Weights of a small image diffusion model.
Model: 32-pixel images, arch unet, norm groupnorm, activation relu.
Training: muon at rate 0.0015, 8400 steps.
Rows from block 10, named by matrix and row number. Each number is 500 + 50 x the weight over its row's rms, rounded and kept within 0 to 999. All counts start at 0. Numbers have three digits each. After the name is the row's rms in percent of the matrix's.
# convs0: first 3x3 conv (model.decb.0.0.convs.0.weight, 128x256x3x3), inputs 187-197, a 3x3 kernel for each
convs0.0 093:489464559512514496593566440570587572495475473483559482534565528496527476465527439484500505476488449495528470568473485570436464581533458515514542541510472500541379480415473491411455496413468499529488484510525448518525492503465496444454490483460491519526467508524513470492449466509533562481518571565
convs0.1 088:498475417479517444492468510447521498486581561529495526507410401555512506533595520498498489525518475512491423486488433440550372487447395540572474617696679486483572507481520470460458464500518414445485482472497560487501520494544517520494499474428500531485479467470502527505439426494427492501403465422
convs0.2 098:503493510474538509615471640547501520559456517489549615437450503416372517469460551480431451508516622546539552513466520514449478529405469539477542640610642480545535569512492533545510520515525534487512513498504491533519515512511511539523516514517542476481523495505544527498528492527458458471462512619
convs0.3 110:597596627474398482526489464557559499526622535518691657519560589474483479511498439513540538484517556551503489516559538476431583424395501471395334602664418442662525465457503437450479495452501480494501461471474470514484460474494482479490497463472506529498462489487443477499475442434485556442432545525
convs0.4 095:497513497522559562562526473471542536510541476464490468528509479508437463515466418456505491478531451435465457525449517543448449474463589503660509524625553436505425507534524501535550493502559440467464530494464523506511460469445497509464486490499482496515464505520500506536532510527519544579489522534
convs0.5 094:471512440449482497482478516497528568495527602475476562477555476465535508513491492490504524510527456510534498482504395466540426427593548473402603556491529629547540498485537489462460492506514561551514518488478494481459537507528543536549480522572480500504508527503510514522478509495490480474565503443
convs0.6 106:441420389516477459589606516487494534527516552550536498481479506505518507495473476528500492494523504486542524545485472544509456550542428573618593591498562503616430522525516499489512475497533449499433478497440496510461505486498497500489502530527481478495485475519472495504454560481533582533454439411
convs0.7 096:422441469449439407538582460465414457520458505529517470548491477434508462481511475468513507488488434481472482509560508493487545469555608603627545655583687517362501485491515509502495523496424514508509487501472512529474503472462497529493493481467523492471485445467467470488503553518509580586441531451
convs0.8 127:608623596513516488499454470597574540554518550531513579583578553477421436524508500521517617494471557595592543480530458515545535514575577340398336471549392300318254508466467494473486526480466481496520438479499473505509505477485498493461538497474540562553533518516564543534517522473514582542472532563
convs0.9 096:538563553508547567444506504469498521479431486520424421464498540468478512450488561497466433441451481491542563514510473525438416575470510556650585602623621509593625518476463509505512517490495520491536540503540499504544504489489524523545456472514503509521502481494499530531585531527585475518434508591
convs0.10 094:601593585459455588491535605501490524474518554568543527499466508467504500566542514557474474534512502519545527573511433531472492450534509583493502486443461436605585437453414490504539468523518492505545489473480502550509506554532500536506541483492498481474501509533516496523420423456424464456462553483
convs0.11 096:557483504473486544506412532557429447568522489498535535519460451564402474591430415449403426474387432559495415489502529554524476560553469563576542352626598357570509499492511465483533486456513498506514524505509501496544548525519516484484521493475491499515522513511496452493537597570473597504461573475
convs0.12 093:412522495475538517486501470423481521486508537473441539445487460521496420477450442481465451436385454447437452503489524496486571524606580691647521643662537411496502492515490531515504504448470479491487484452452501463498474466476444443477412497476474518503501518513516514515534554528450573552480523420
convs0.13 097:504565441442526511465476459495433493457519501498443477484504504556549522492480464502461549530479566507465526532536433529528477543572536586515471536572545586673677540527460520532491514484455492456472521477486521490522523488492500481503522480490526518500502516478494486456520525555513473439471490486
convs0.14 092:511496510491455560593611582523522590492450576496483500524545573476439471523449466542553598540476481457532555440488536482486532447431436431576509677674601465436558508426495471447515494489507485505491495536460486457452478469460462474443488511460512506473491473505483489516438547532467473455446428463
convs0.15 118:518689562449432498439372354553572525488464503489483550564584541499483519474498506506553597511481490458531559482497470503595509576540460405421498486628595530728540496511512482462415434425457487462483497491503493494465476474490482451478472504512440466475491516510467473460523464486481424436494547499
convs0.16 117:510471436373422486533542517469491461446485526523565518493465459457491554600628599394420454619584559442491438511700629572788607586458475588556413372369299326425516536533511489517524462478486478463497493513535460479494494516525540526500520521493511500493521493512531518495526549482444416471416447445
convs0.17 089:523537514472535505527541563504505444532479421479502547520486463531472523513493529494502502509487540547535573470461467526672601521474562503503560447455501462491543503470536524523574473481469499505538471460496455456491473484527469518506463508505499491515484479497510518493481534510509635561464544556
convs0.18 089:402387458485441445401466511517465525483424452452474511504489477561506442550563509576512469492481454475468460504498466479496565473466612424451568450616606453481388489502448492524458529537490500420454498476447554529487516487480508497497525518507524495503511487525506493467533493439501478454446489387
convs0.19 093:459471440491459455581513457532482548474483480507511564543566512493527489481510506514532496470466504436487484498495574529514489533589509473447469375460366560389367545501496527477471525507509519508486505556517515465492497538502502502442476457429526510485533526515512525484436417502458507569593509517
convs0.20 092:550462517597582575569536465532470525533535584484443557528521479487519505478472475438438513556464511505444515517505563498641549425586539584450424520519535687551366466469502572444448497454472485573532558536454520553468462503480519487486517458478499457496531503514462509511520548516625516446465388386
convs0.21 091:574580538571547533566483429487455499496490547594554553452518513395469529474438474534536592497445460532543519484580563571555483587559406483512593519641671455471467524543493523479462549486452493450488524499484573553533457480481489453469484493490520524497506508451443491474435479559498459555514527561
convs0.22 087:485487552487478422443512464483502468502476528536483569527497473460456485448416461513497475450431392483488496528472483534518459501541482535437646515558520562625483575559530512543424491461523509522522473442483477456484461470473440442453441416441495519493481476497453444475469520582554615523571543478
convs0.23 097:590573503508524573516491503513566565500542577535476530512524520463431429509468442514499500491465471541515528537459470561523592529566674468549580579580592550421599531536525509527452514512441496450479494451449490452467513535538547499478528511516475509492488480515534490475507526503522496509505491501
convs0.24 088:464593541543541523580515453487517527466468468544513546472472459468470453497476442478462474490515562451574545585541435534461497530518483479479540348409413515512435494490502466491483474473526510495489481468468433449459463482490454471495443486495519510505500485514502528510522545449545499514499448524
convs0.25 094:470477440502468393500410421455513468502526503508532552520551511560511522518496516474469479511504471452467577463487485434512452437500469472504479512446283403373336461461441507470416515444416482520516511520520535555540485510497464496514513527517505499510554531482521541518456493495422510489461497574
convs0.26 092:498594500462447421549592555602591509530531482508539500525505544505468469509460559454482522527530466569475471500546529495537544475563578391492566506452450475543359501484498541551549511543571509515461522536479497522523532525531552553514504483494499507499527495487513541538525499543498449522443547498
convs0.27 118:468545444406496516527485553434482452436500490495501514502534550492540567516496542545551541577589614519494596539502469524453448418569488358342284481433317535543409526549494545534515538519527510502511441455497454437476513499527484481482477481496507508526487487524525483523428418383416420388533529431
convs0.28 097:431483511440438486465473468548570527517554493485515447479515510482487463445503466485509536478534522481437464468614661482555512452403462527459430524451583696608478473495456524560523485525454513493526549538487509497499453475518453499507475489508447460442520497495480508521579527489622526512569614543
convs0.29 097:524589612588538582572492526487520454442480516539464493487492490462449486451438474512472477466529559474510495600517438622493541484552544670554535518596491418505432503501469498495495560551534542487543535512531557502492464401444461477478493489515500523508526513525528532529615548556593657563583636570
convs0.30 104:495457396417529518508552526531537588481522604468533541485457560522466553504560532427453503584583508472508515484731512514655353533416525524419409418367401472404540435441483496536544500518519453480551488573532472591536502505498497502492513519468499490488509509513533496503601604543482498563498491522
convs0.31 087:499415483542454471466494508564599548549510474533465494563555532507527524492464479523527480437473509540528521555531451544535514545581407404386474505491555434525501500523493537500504552535535525490502472516551472513490455492438490492491520507494513509484491515469501483461521530541467478591536498530
convs0.32 096:619644619509544563503594622523541572528561612524577619483431471462483505515563584485479527567560525583617545452440428484578501455568587599517452571488495487443361537460417558524484530523539515507502516481500507477473484481479486482496517494498508469450515461482499473519435412445438476465442463452
convs0.33 118:421461463507433441493509544494511501517565554520522555522504505486465513509499561451483501358416509593549541458584587523690576474489371555441424537535477317434497522478434489454449504504493511471534461470599524538597491496486473493488497505467478488490472507489485500482590586500524501505407436504
convs0.34 116:485413495497491566594527530506533543591604604536594535453422500530565563569616523562539533617613530482532452522543548572469452444480576526515470588601363524423392471446489458429487446414505475584601563616549483550504482474469449482480504501476470462470474482468482488491454426497473508514500507487
convs0.35 099:595552517477428456483392396506489501537445474601517491482496520490501483505508466508443530509494516509528573534537443578631574491636606510509444527496468376669673519517499436431406483421447479511482460501441488466504493509503470510517464492520490498499518514497493510492514431412452439476445469502
convs0.36 124:517505439524635552477543541609542487633630536524548503512504474520441463503422400480483481473355411489444425544501447547544454534526519485508597366496571333418620504507489513510453512500510511512508474490544500473514519509503494484493490501498480468490497512485526518520546550544524534508484452457
convs0.37 087:491442510386431464589550498500546520503509477498451500491529515473513491479432508573565534497503477464449442499502489515466521572510426363408417359484418430498376490507453449476441489531518550535536539561549540524507483454470490445474469482474494507505484497496493531496577533480467454482499409469
convs0.38 101:476493500509494519484493532406438485473492525488538533512514495507518478467518475480550500469518526413471522488503516541560521475553489452629547477571520620734634472481423544483514555550529493513492491535500418502467505539524519561527505561577488488469512497473525512502573544496519530458481537475
convs0.39 093:485531576499519573462447434491421509554500493459467392488502515490531584495538537482443501460505548466480484461383432538485421450508445547444451406614582285529617491489452448506499492435476492521465474472485485502482492513514490464470472490491511513474506546512528531548579550522627561486480482450
convs0.40 094:444483454459503532467521607467530434517527446530496461494517565542547544518555542464461449463514530522522533373496585461423517475428466515380363599416396378347424577521522548456494534498542528501533512467510531513517519515523521538494568535521496475505486471504538511512555454477576420439522485526
convs0.41 089:585553474522557467514520564513491478501501575525552465523510541495487516544509532492537547520491500495559584476500431514521492472493460437593456472417432349354543535576545480470438477453456469468539539489555481455557498487477460464472478511510530499488512477519488519515468511489528527479526516496
convs0.42 098:483580586522568666467496515541571556531564534518551509488452468491534524477531534484458523497542525485534557506551554545517433509443487379321461439413549495504525508477510482483537485530573467541522488556535511511498512476483544537531579534550506489519532527485497516519526518494508503467484493443
convs0.43 132:472482477568398443615676506526512532565558483476541478510543472454599502464596563524563485461565560475499561486509470510457509502417501462348531484357511441545452536520505542501483523529459490545508467575501500567512489486501516508490530500468497511477493507509514483462496500549501481464410569465
convs0.44 091:510437490517570528606578617466477465560607519513569519481451480529576486488508473490512557491485490516461405477547457473470555503402474490554342436509490511509546531536549569593571556570560500467477465520487486536503484532535445476515490445461518494499515489508566559563486602485450509568472493566
convs0.45 087:504540517500547548535516501501450495472511500458491470544559486531503454491518443520524496437451462504513468528522483512487529452528491558527512532493560478626667512525507506458457425473534484472469514526509503524546545517513504473477475509473515491496487492479488472508606512425553523477482513533
convs0.46 100:519508473461467456508422415534573486565532456503527437550523479564508477526460452508509513501479530480463511532491529637571594609497473514509511500600537434417442481475512498570528492518453568516485514464472536533529474473467475463507476496492516492497497495504502483495490548531549609636529581566
convs0.47 090:390411406530529529456470449457482418461542508437493510449508516488531510475480454491513516506546536423440441548448470489579550553498491507588617580492460557567411477514544503545592491554507517538459514550454518476486488488520520509531544528481502514471509489526494480518523503587621572571512542441
convs0.48 093:514574556515582567601566498496523504538525554553518512483449529516545612481514551536521472563567506544563493466486521549565539510578537544591660563641602248534542487501412466523494529533479515516492524502532499517505491505497513487452508489456487488476479478485493542529459445478510528518437523494
convs0.49 092:510473433507543481554465515481548529529562579601580523501458471566547556525578535472465513453420477509491483555496482529532509493504502412439414451451390508502480486491484478472473516463468500515547520588559513555554510540525536513534531509499506504543519525514484517535590598458544513491451458564
convs0.50 094:561544567559507425646563496482485463512520431496527393441505554498530515507513539484553506558532512493519530449485402531444461535561525500502556448611725502599477487510515484509509558540540492517518460483508522508550528543550516555555513522550465487548493490521500543526511512485534480529543491468
convs0.51 126:379467551516610614499510473512529608545524470498417412463541541598567525479461466557545479477470442496447457491575475449447522488543533652524316405365363360661698479476489491507480485484435521510485509482477499463491481482501497516483488448492512501472473469471489542523519469467515463423437501495
convs0.52 090:540575607561553493636600539535495430594566486577589567527537484501491496525497494526590544491532512505505501498489535512633546467520468470482545459533406324428482469463423466489495486500467469511490510495496520506499473503487513482472532493514501522537488516509503505510506450475544597532473466451
convs0.53 096:649582469718637617599582553563580534521537538521488552443543520411498516464490485563520548546551524548507471460472487539453559501528631573538503490503508417463422533456454527424499536476542502472525468500510499468495458488553458465514459466507551547515518496509474448503443415456406458412414459454
convs0.54 121:459474439448481413460415418458590510475530489500470440515591503565583436512539482572549487545510435503564451586515520520492579512573506478429614386479792326453629505530530514505518553494510482515499488505497482471504535536509541531507551511499499483492503469484508472466485474493479475513498487524
convs0.55 097:585613524617585600607620541563553550576613570539560528491458456483529428509481456543519512569461465567525500510525557515512450563597482473553563496518492455401429495535543494529470465490503541499463493478475495484466437432491441438494482452465521488464556538513541524511495497569490531590549471491
convs0.56 123:556680546460524622469385472474484511505460506596502448519573521476482540487449544556582550504573541501513538536538467548701517373596570404382502643422433661500398533529520449482483442484473475475553479480491502467496475471465516463499477461457507462479490467486465492498446405502540391467567554423
convs0.57 107:502479497454453472485492431515499454508534489492494481559532499527534534464480528492548541472485518487449438470547546426496454483523466499538446367412367404443443516522472477462425491429402481517533517485513489491496491521537505507512500472481467497507499503485504525482538649574511566584523529544
convs0.58 096:547539479518561510488553592475481451480594511556543527464445494475509482496469516443474529513518543525519507429435507518635535443674574484506545591323290368431327560529556526509550487492538439491498471529501491507514511494507520514509524500519510493495522462499498484513464457504442469516422526495
convs0.59 092:547613521587545494529513537609536490532497522511556537501540534532546570551475529536544564519536532549568537510502533566475563516495459404548502615649481523547599524517465453491498515515475519511529498531546514502495528515507499497470495472485487506507512510490489534510417531650431519540530510408
convs0.60 105:518502450552498469568605469564579556541526555499539536480470563534496544546539536431483481510461456458458490489479549540390510550486467456473507580433442641526526497521520461501484443536513467457511519468492467519515478503496507474474480469466513509507516515527488514517505432460438388445405418408
convs0.61 117:379492600401417591426437522559543544597535503550475486477408466508418452508442487478482501511508503414417487538653574483543597488663587573463496607447381569449318451477462498508497496450492492487453533484470508475511486468499476471489495486514487477499474505532493513520577517503654603452574535463
convs0.62 094:481451469445514469523486498485526541458520538476547548466555520523549505523567526519545517499564530545577511498604575428569592408427507628461500494498640550550624521495543518490546487483534472526527561547556529543516503503462471495512500462456499462473489486504526507518540582564471495530447448503
convs0.63 095:416445509516464499597544543530503536585505526501531568545491466473482463509535508535457472423460465547510486535590524509577613515476519449470378346380396628496408518491567467432475449463560487448470434420462474445502501488502472518552498547561495487489519502500471459496523492460517521513456392510
convs0.64 098:559476499596584523583615585514577601518604580505516497506548515436529439391524483520547492483493433504518436526532577592497594570489525518421465563465439574363431423474524446450505498452483524564489525577476533548488441481521433461478447455457458481520461458489464452489468427437501476498511514473
convs0.65 125:636463428687765598540601691595551491616680592471520569602598554550629604470486556493546521488526636492458467533423513453425515529565465452516566406482426500430389525509501491488539495490511515517498528475511484479505519496455488481477501494473523491522514472471503505482529575537448562558493420500
convs0.66 092:487507411503416443475434447529461470493503443485500496513515533500478509514534525531513525539543561513495470408403453506503479483576498559530680452439538473461556522544526495486488466467449533499495541530525559561535521566549500556553498548571550533516542526498492497540486452493490482558440510534
convs0.67 094:600490540551584544521466485546530520552537507502545521513509520537548494513456444425453524471473556556493548484433505416448507429508526566564480565563477435481561508444499464448542475468494449479490493515476499545479506510496507510493484461493519529537532515528488470481490507481523528463516530514
convs0.68 091:605579530545560503578564434539509453539540459455495477491527553489497508473491539549557507534490434513505514433481401525521350499492478561543479494632575496496567499561536542556467484495451466517487509514489454472464442434413461433431498507472454457501509532491509498491489525452510505494454550510
convs0.69 091:555642514537558444546499416436538500500516513501437416524507472543486415484425403497503506526586548486552498527521554520464576481502563372415383539487570415418412468480531464473512480495474549517503499504516487516510511479525512506521495485476490520523521508503519540479575629510492518475453463501
convs0.70 099:442397431528468450547524463492564512533542506521527509506529550485513517445464485527508481594569507510561539557604597604629539502526453475562385391482454491586632508553542554595571547568586516558521498569518480504510538535522530530542506528505448459484486512499506517502594520455493482494491529568
convs0.71 124:485462465490525492547576554516528531515580520559612509495521594496566581552565536552600576492513522517511527545596475661386488492382560364396352426540470428416555546528498464491493513530596479525528493551511533509527521546482505501495502493480511553515539511495533467484577439484503492491460433491
convs0.72 098:476605499563574485476578471574546510548582611528595620437472453466469470460510506431449467453482489495468482510545480459487536470562524475603681525493607359401457459487497434473496442480477525521460501505496467467493509524518508506512510539505512511506501508518499503484543535552491542443436517480
convs0.73 098:588492476641501467608533373520510542507488483577528454493477441507487473534514473577546497566565478438535530517574455500622540535562575566407473561431390581459315553478507516471505523486480498496450528465429486487432476462498489503507462477495497492485472481489507475450549478541517402464496523456
convs0.74 094:553489587515517544494512598520571518522532546480534518445515482495481473474469530472468500459478509479485549444554457408518469543664530575453465508529548435438491556504553518510506470516520506538471522517481554546448493533490491497537513532563494477478503498484499516535457495464462454449517487482
convs0.75 124:568620436434566508393487489473506540419488548428489516491541561456490606471513547438505546447490548474520541511560487621653459624596450529433408530414447436308406486524540487504538501523526469506534473505550462564553441472506466490487511506501469489506477487483482480477506445422565464481550477522
convs0.76 094:577590482536506442567593496499537518437450466475480476428474491417477455477507498454497514486530526453531562402583482448559571525523606493572534466541637373535566501405434513473450438477534472491562531561557551532524561531502526513480538462511513508467534447478499491475446407530483458575496459525
convs0.77 100:500462435446468405442423473450472519500555531545571529501517490455500497464477489492515533519545555475508512543553559508511453532523382526458420648607543595658561479458480434498545508535550452523515506533538537535530525517511548508525545515507515480487500491487487475478494508469552543498611590577
convs0.78 093:458517444362524562485521491491485517459511494496487493492507472522529540481508512488506511472518525505521490454468521451477561547512575608507531470635405442578612513523534427484437492494432554519523560479518547470530489512534525540536446483507486511486453470509497495468549541534540613513523532506
convs0.79 098:419430500511464508442445489471517498560518457464567468523532526495491483469489495561573523528496498527489513528438425483420489585520525450441553621495551682530422516536535521470532499469478526468496518475475513507493464493510502544510498518513460525549461528520471511505546492528540522510578557542
convs0.80 092:492467484600600509544504476491470471523549489526495519455530540431497473505503539469452446474486509458492508468498631488501669460479493512504581544476390466552456540561538609598537541575537556536513565526538549531519504507501555566541500520528472477526521511518551531498518554456549543504541483484
convs0.81 096:615614632732598588629593567529438482532448434535516508543470456530420406523501453562532497549513544551559508525466478517473457519469518425425438408287528457443475500510540545533519480489491509507522492502483461498467501455554495518532496498468479474513510499494496491503499470409439395415441457428
convs0.82 092:473462458497412533519469432496504489467552541512493532601469536522507478531497477491447504498462448554531450548533544556581517536540594552648394347361444502547454507497466550453476478465448484475508493516509504530528488470471481456466469446444567490458504526486490466474439550490431512463406528524
convs0.83 090:540578519568464497516483473514486478482510462416435470527537519488505501540514502478498473457488443467464482523522488500600530484539479607566519627525543583481534537493505523512451512483495494513492514494480524479454527554570543587605530555512524525492485480502461472485428513553407527513458487459
convs0.84 110:437556574477641538494567514510567452531663447479543426497556470526759588543613508401552494535689455495540467566479537605408476461474566443499480393339391436464554494483509491577539460474468540591490528626521465496487460512503481522498474518485493511524513502499480463483392496536510585569517505473
convs0.85 093:439421476470490516533485529457515494522505471554588480490485478508493470496523502545503452470463531432434511477498540568573648533465501493599649443413610596386404516564542488516490509545503518465456534484478523531527536495518535553519522490495502501499525549480499551503473526524485520446542513466
convs0.86 093:499473463468478404552510547466504531477534462467474490484548508494566550450494561530483476458515489499509476535428571434463525575523493411494542411476570521453387496486481436472448435451418484497535508463542492516540496537513489501462514505516470477484534502472525496494427493520512487610407458483
convs0.87 093:508555534511546560544551491538454422569485457522522457517435588517465572580525466489426493484416518558554483473477452530389508503431507525500398644507460501430550498508508450467498423469453551519557488520508509534497483491520478488506483479438478470500518479491488509478535597589487482604465545605
convs0.88 104:512471451463447518517493499478503557468504543494525504460438466473488472543537458500467487463499456492519506496448430490479510481427489619476508599498487643629471546519520504472475483500509480494493507481471476475462548513512539537517530545546477471482485495504498476513611505517535455521575545521
convs0.89 096:465420552494473575550484496497490498516534500557531503495555533518559503469482491610563482540513414494525532477473457484452418509513444506487519331364449435425445452475553496502503441503507455495498465496489469441506496492534520526574480535565514503492501498554506523530517574547436468487463423398
convs0.90 096:532544594626560594510483434545459498589467508544476464477486505481407477463481517439463486443413544486415511549477510472495585519434483535527578551406640417421507469481505518579532522536507509484474507499469502504517439436459483507498496517512481488506494489485519541488486512585465493556509464425
convs0.91 098:477539594642560529491528570500497476582554479478533547602588611611583671456527613612538527544603596459448505512463475450589467486473444642429396524531487593614499494505518499547504509504473519536527481531568529504504486495509494502511498533509489493540481499547530496496507460477470517469391436502
convs0.92 105:587552633512513435515471489518483475515504411475486477471501483527537469462471493544531532465469523490441487498400531489388546545461548581539511602651554392494454502519575555544554564556544474531487488538485497473496480434476505487511514526553472489512495505511498477506533529490605607490480542447
convs0.93 097:502428457501537423405504453435536580449494500472452489486548542506533529477468490506511542433426528454467500563625596538543527492453517403458418339372410405419483464485453431489459399440470514506527532483483508481478527507494515473524483481517487502501468478499464497481534583578437520586421515520
convs0.94 121:650583469567636573441459519480502478527551571458459436466521599491553689498538476604577526539632555513571448469606537591718556457384493494456493628354400426348390508539496486481474528535579533489494512483500498448399498496437526502509519521508473501527503495507516525514568568516611510477421475497
convs0.95 094:583496419698727558546479431535524442555556482459403392489505531463529529496484430507511456590609573602579519449487557542488508437498504555706657525476480557479535464456485490527502450476472467471465473544540456488477521530508478497517490470497489512492486502452539547494508503461468420479481360432
convs0.96 092:586500538521452526437372397484514457495502444503483514540487491518505482508493497483472496493467426560580452490496464476530544511677528413478532416520663447555463497478547462457505500491515491481499501457501521495489477471466520546501536586541501519506511513506547518492557597545525624627462474505
convs0.97 097:430497493439433441284369427479511514461502505418398471515552533506503517578554569472441507474446488452504574561536571493462484513432587313495437442589573377418337436435428529476430490519441447478468511523501486485491497475524511493524506531538456456504477479481512518507479561487569610610543474409
convs0.98 096:502453510527536537504555459522504411525492458504523506466479473503479493489467479468471521484417458582499528576468552526512596507504493547604589690674500623648491552524488525506497501569573489513505524509492547510493525512500489515508521508512533509489512496520479476516466492548573563527639671550
convs0.99 111:525553581518598638563595602410480512463500542573553577471511472514502467497491494453484527438504474421460506446459490490447393458406387481479446436509613461548487491485511495493516467452492482490494502509485494535537505513490501499488467463474481499501494487521501513525568552555541496534511572559
convs0.100 096:450501503539575644522553491479495500472436575514471490505548529399476526518491563487421435523480449471460494469397460442354431499413467723688654460461640512529559512526494499524547484484505472454499456490501461454476537529479527513526496492509466488500489483501530517499498568532509546502520570508
convs0.101 114:551464431504395275456447476465483453424450441495488488516504502526443465548449468542528526553524520580543509513500507512556511483514453498445478481529553561663746530511521544466500580539552516456469483458453467472427540526516528502530484492509518473475506476478526494500452451426474455456508551582
convs0.102 118:452469569457482509507447437509570519496564460564555461484608530548607460534561458486496485549512480512493521547448456475501496397551525499413432457362547328332573504502495514476498460468506507511479551517489553540483475484491521513501506495499498483507499475492477497504478476480519549548548522533
convs0.103 095:599628562575677609551595536441509569483585602493543586442506497468511541452456502511444463493525544489561552415443515450479512403495512590484569722623667644587577434482519447495530481523530505501479493457495479491554502470465472472459439465468482515495474477523476471446528497483566506478527431440
convs0.104 094:487544490537491450572526458537552516575543551469575480534483562473456531575533464511506497525551485444504557493591427506531486433489516577608579570616575553576516589517478530439460586493491540514474508483460487539463496455451442416451441439426495496470475477469472440456560589472526568455539543478
convs0.105 100:477556570563617514473509561439449524523480519574591561485489485562516511508556563556559482496571530510517506496523592523586577590501461479539561397509513563475462518525502553507417477499437444498469504556500510561482484494462492488460454433459457478470483468447475460439403482532434463500485495530
convs0.106 090:508531499500582545544651714499545464550552487564598556541542535557497531541509504549490557606526496518514516496535466508504402517468479531495501600531532581516490492488572464493542495496586515473549490508524540550542498485484485450482465468496481458454467466473504482518532595521593563494534534497
convs0.107 096:442518676422457580485427561557539470569503514530485507495471509493491499476497493502457450455382455561505454518426507510453544502492483473522547567638618419366534543520529513502506484455482504496457513512523496482487491497474533545511518514510505497526547508481493524514526447450565616483533603563
convs0.108 087:527468436504509547471521514513430486529554520496581574563432418593475451526515465497484483444428439492533508434531504502456545536443457517425504566558502458546542512523545485475467487500518517508459523517469488532538493466520481483505508486508511521504477469436511484434432452518510503523509478526
convs0.109 099:530522533541529528507495527546547568586537549563486534481505566493504583540524539473513496516446559527513483507507480511480411457348405463469570584477446619525496515473494518524526521470553517485456462525525428526568486460489464468542512524522505484522480481500517528545494453498536473424546474413
convs0.110 103:573554479513558504465584571499448509528536557605580614460492543463479497469535546479500552427445519427445540513542635491516632416405583513648472425517397549513491516499488507505492494501509463501530448519494484523528523503507566553507563556517490476481490463475510530480596655458576608506561510491
convs0.111 120:524494602510480543472491534521498512495508507490456466466496528511600600546549544507484478527470485510531493511538568485498542486542548361498268269457347288407367490488496458471505478460504493497482533446461519492500494542537495524535505512492520529532507512504489506491531552477463484433455409372
convs0.112 100:435463494438507543477466477449496544409525540466478508414447516441459468426500467452461458544487478506469451567531489527554581561533575650718600576623602546615560515507512509547516513523515490553522526515482492537525527546474518529499517520510492526503482481479425478518425430473511525467566511501
convs0.113 114:543546549606579512590519472510504497506529512472465522513501553545524525528493536485518505465505507537559543465470456427498428474518540343339236364397296308321289422425469438462483500518481504487488493489501490507516495507503515523496515518515474474484506477462521502489512487535502476518498450517
convs0.114 094:457393397497519416483464442463445420489526485481541509487446398460449423491438439505491481473468404397421502534485547502498676542510584504690703474610668486517518500513483579519528515500509512527494507484521434448495556472536578537529532514511500511493529482473523483474505536591605617664607599603
convs0.115 094:474568532624591563441524431516523570520497524499500452469466508537538494457489502536570625483582525481487526547577554513593563529518477579583724545582577594635505518497441462487503504454475487475498471480500465472473453480516521522516524487491483504505481482521491463458446440500493493505486525508
convs0.116 118:476596579493503557684615488518529514520495470550574501515422484588442419604646570499385425627611530626772697490389471519507564498505449451656598453530548467378408517492489529516493475483509457452499544472475532524528488483491519517492492511514508488466513494489478521492456475454445440437525465487
convs0.117 098:462431474504412396546477460485484478579530473513514471449520528513544531481503543544486553466494505499538481469529573429458422446401412575519365603628459517649540498476559567490525524489492493540509470561508506548552490493524503465512508500484472488498518512502489484473557549495567565529618607556
convs0.118 091:524547551523615501471414499551547509513516474443438480484457494547490500537503487477460466514502557591593603449467537459562477498521491612607581536626590485566572455466467498486492509582573470511500481476471476509506473443491417457502451483482486501495494507508499518503475508510486530480473469473
convs0.119 097:525477556517508484455449478451495485485531519426431471479427441487492492423430476478439505418400419498468545462443580532430538447498481554653575618634545488555536501495504510471440507485485474505496493512473461481455502491500479505543469492527507493508498534535521487504520596518541562526502454430
convs0.120 102:400462456493661517532600520439500412520551506487452467510597550636691648502456519520615625493512529467428465560461499506362503490478508476494450400368601339419600479517513492534492474483488546510519573544555590503537520520532505537534516530511517522520507517509496501499549552492547517567588590569
convs0.121 092:410472533526459510506521492451496557528550562483541564511470475492451503467484484513487440424478460448493536484583620468549571504530465550662475548645596483541621495485509532512574490514558479490528483455500495479470518547522542510484574522494519527504532493480512499500531560513506624500462561586
convs0.122 100:481500460543582605501472508516462486541532610480464525470458505484490641521510526509594609423419553431416422521442462485499445544431463459607543490557441476564455526554535513534519532464467527513481520487481514525495500522582514510557483481504492498486513487479507485466492492475548509497480507440
convs0.123 090:513541476567591558558531451459500421520559455539478434523480484553528511444498500494509540485481536487547487542523502503473481476458526576428491633556620515362498492507478507498563473525527493481499490495487513520512440486507495511488472490459470454471521485520524516530532487528522464476567504543
convs0.124 092:523450519482472486444481554479449511466451482433428494491541522465524552462478512474455509424452496510547493515545477533553539492453509777542465805585577592508516451499533467472504554539483518471468526494439517487456514482534509552473521491446495518497483505504487493453593542536604599531568570489
convs0.125 089:451375483453461477507449458511473545575519526513389453478489527506448532524456460510500488456407402648539530513513457514437408510551375691534597580601518508502511525536563483515561477505584539529514481504501529558477511524498518521510517501502503488517480477498491488476543472491560569485539509494
convs0.126 097:475496501563470489518518495475496504465488546483515563469493483468404408489439488454513500341407493527504472505482523514604599438520525477524582580624543611724535523534571491529489487482460549533498491493511533527530574585504528528527511509508505507503563522528495488472496552504524603535488553566
convs0.127 090:461428469448457512499469411502475479499476497516526538556437491544518488462462496533540566568513521456481530511568514530566444535573433407563563413555543495657513490448516479507523504514496491466462471456451502491449517485488488467462471493514494545553472503539426454515521510507498475463542478468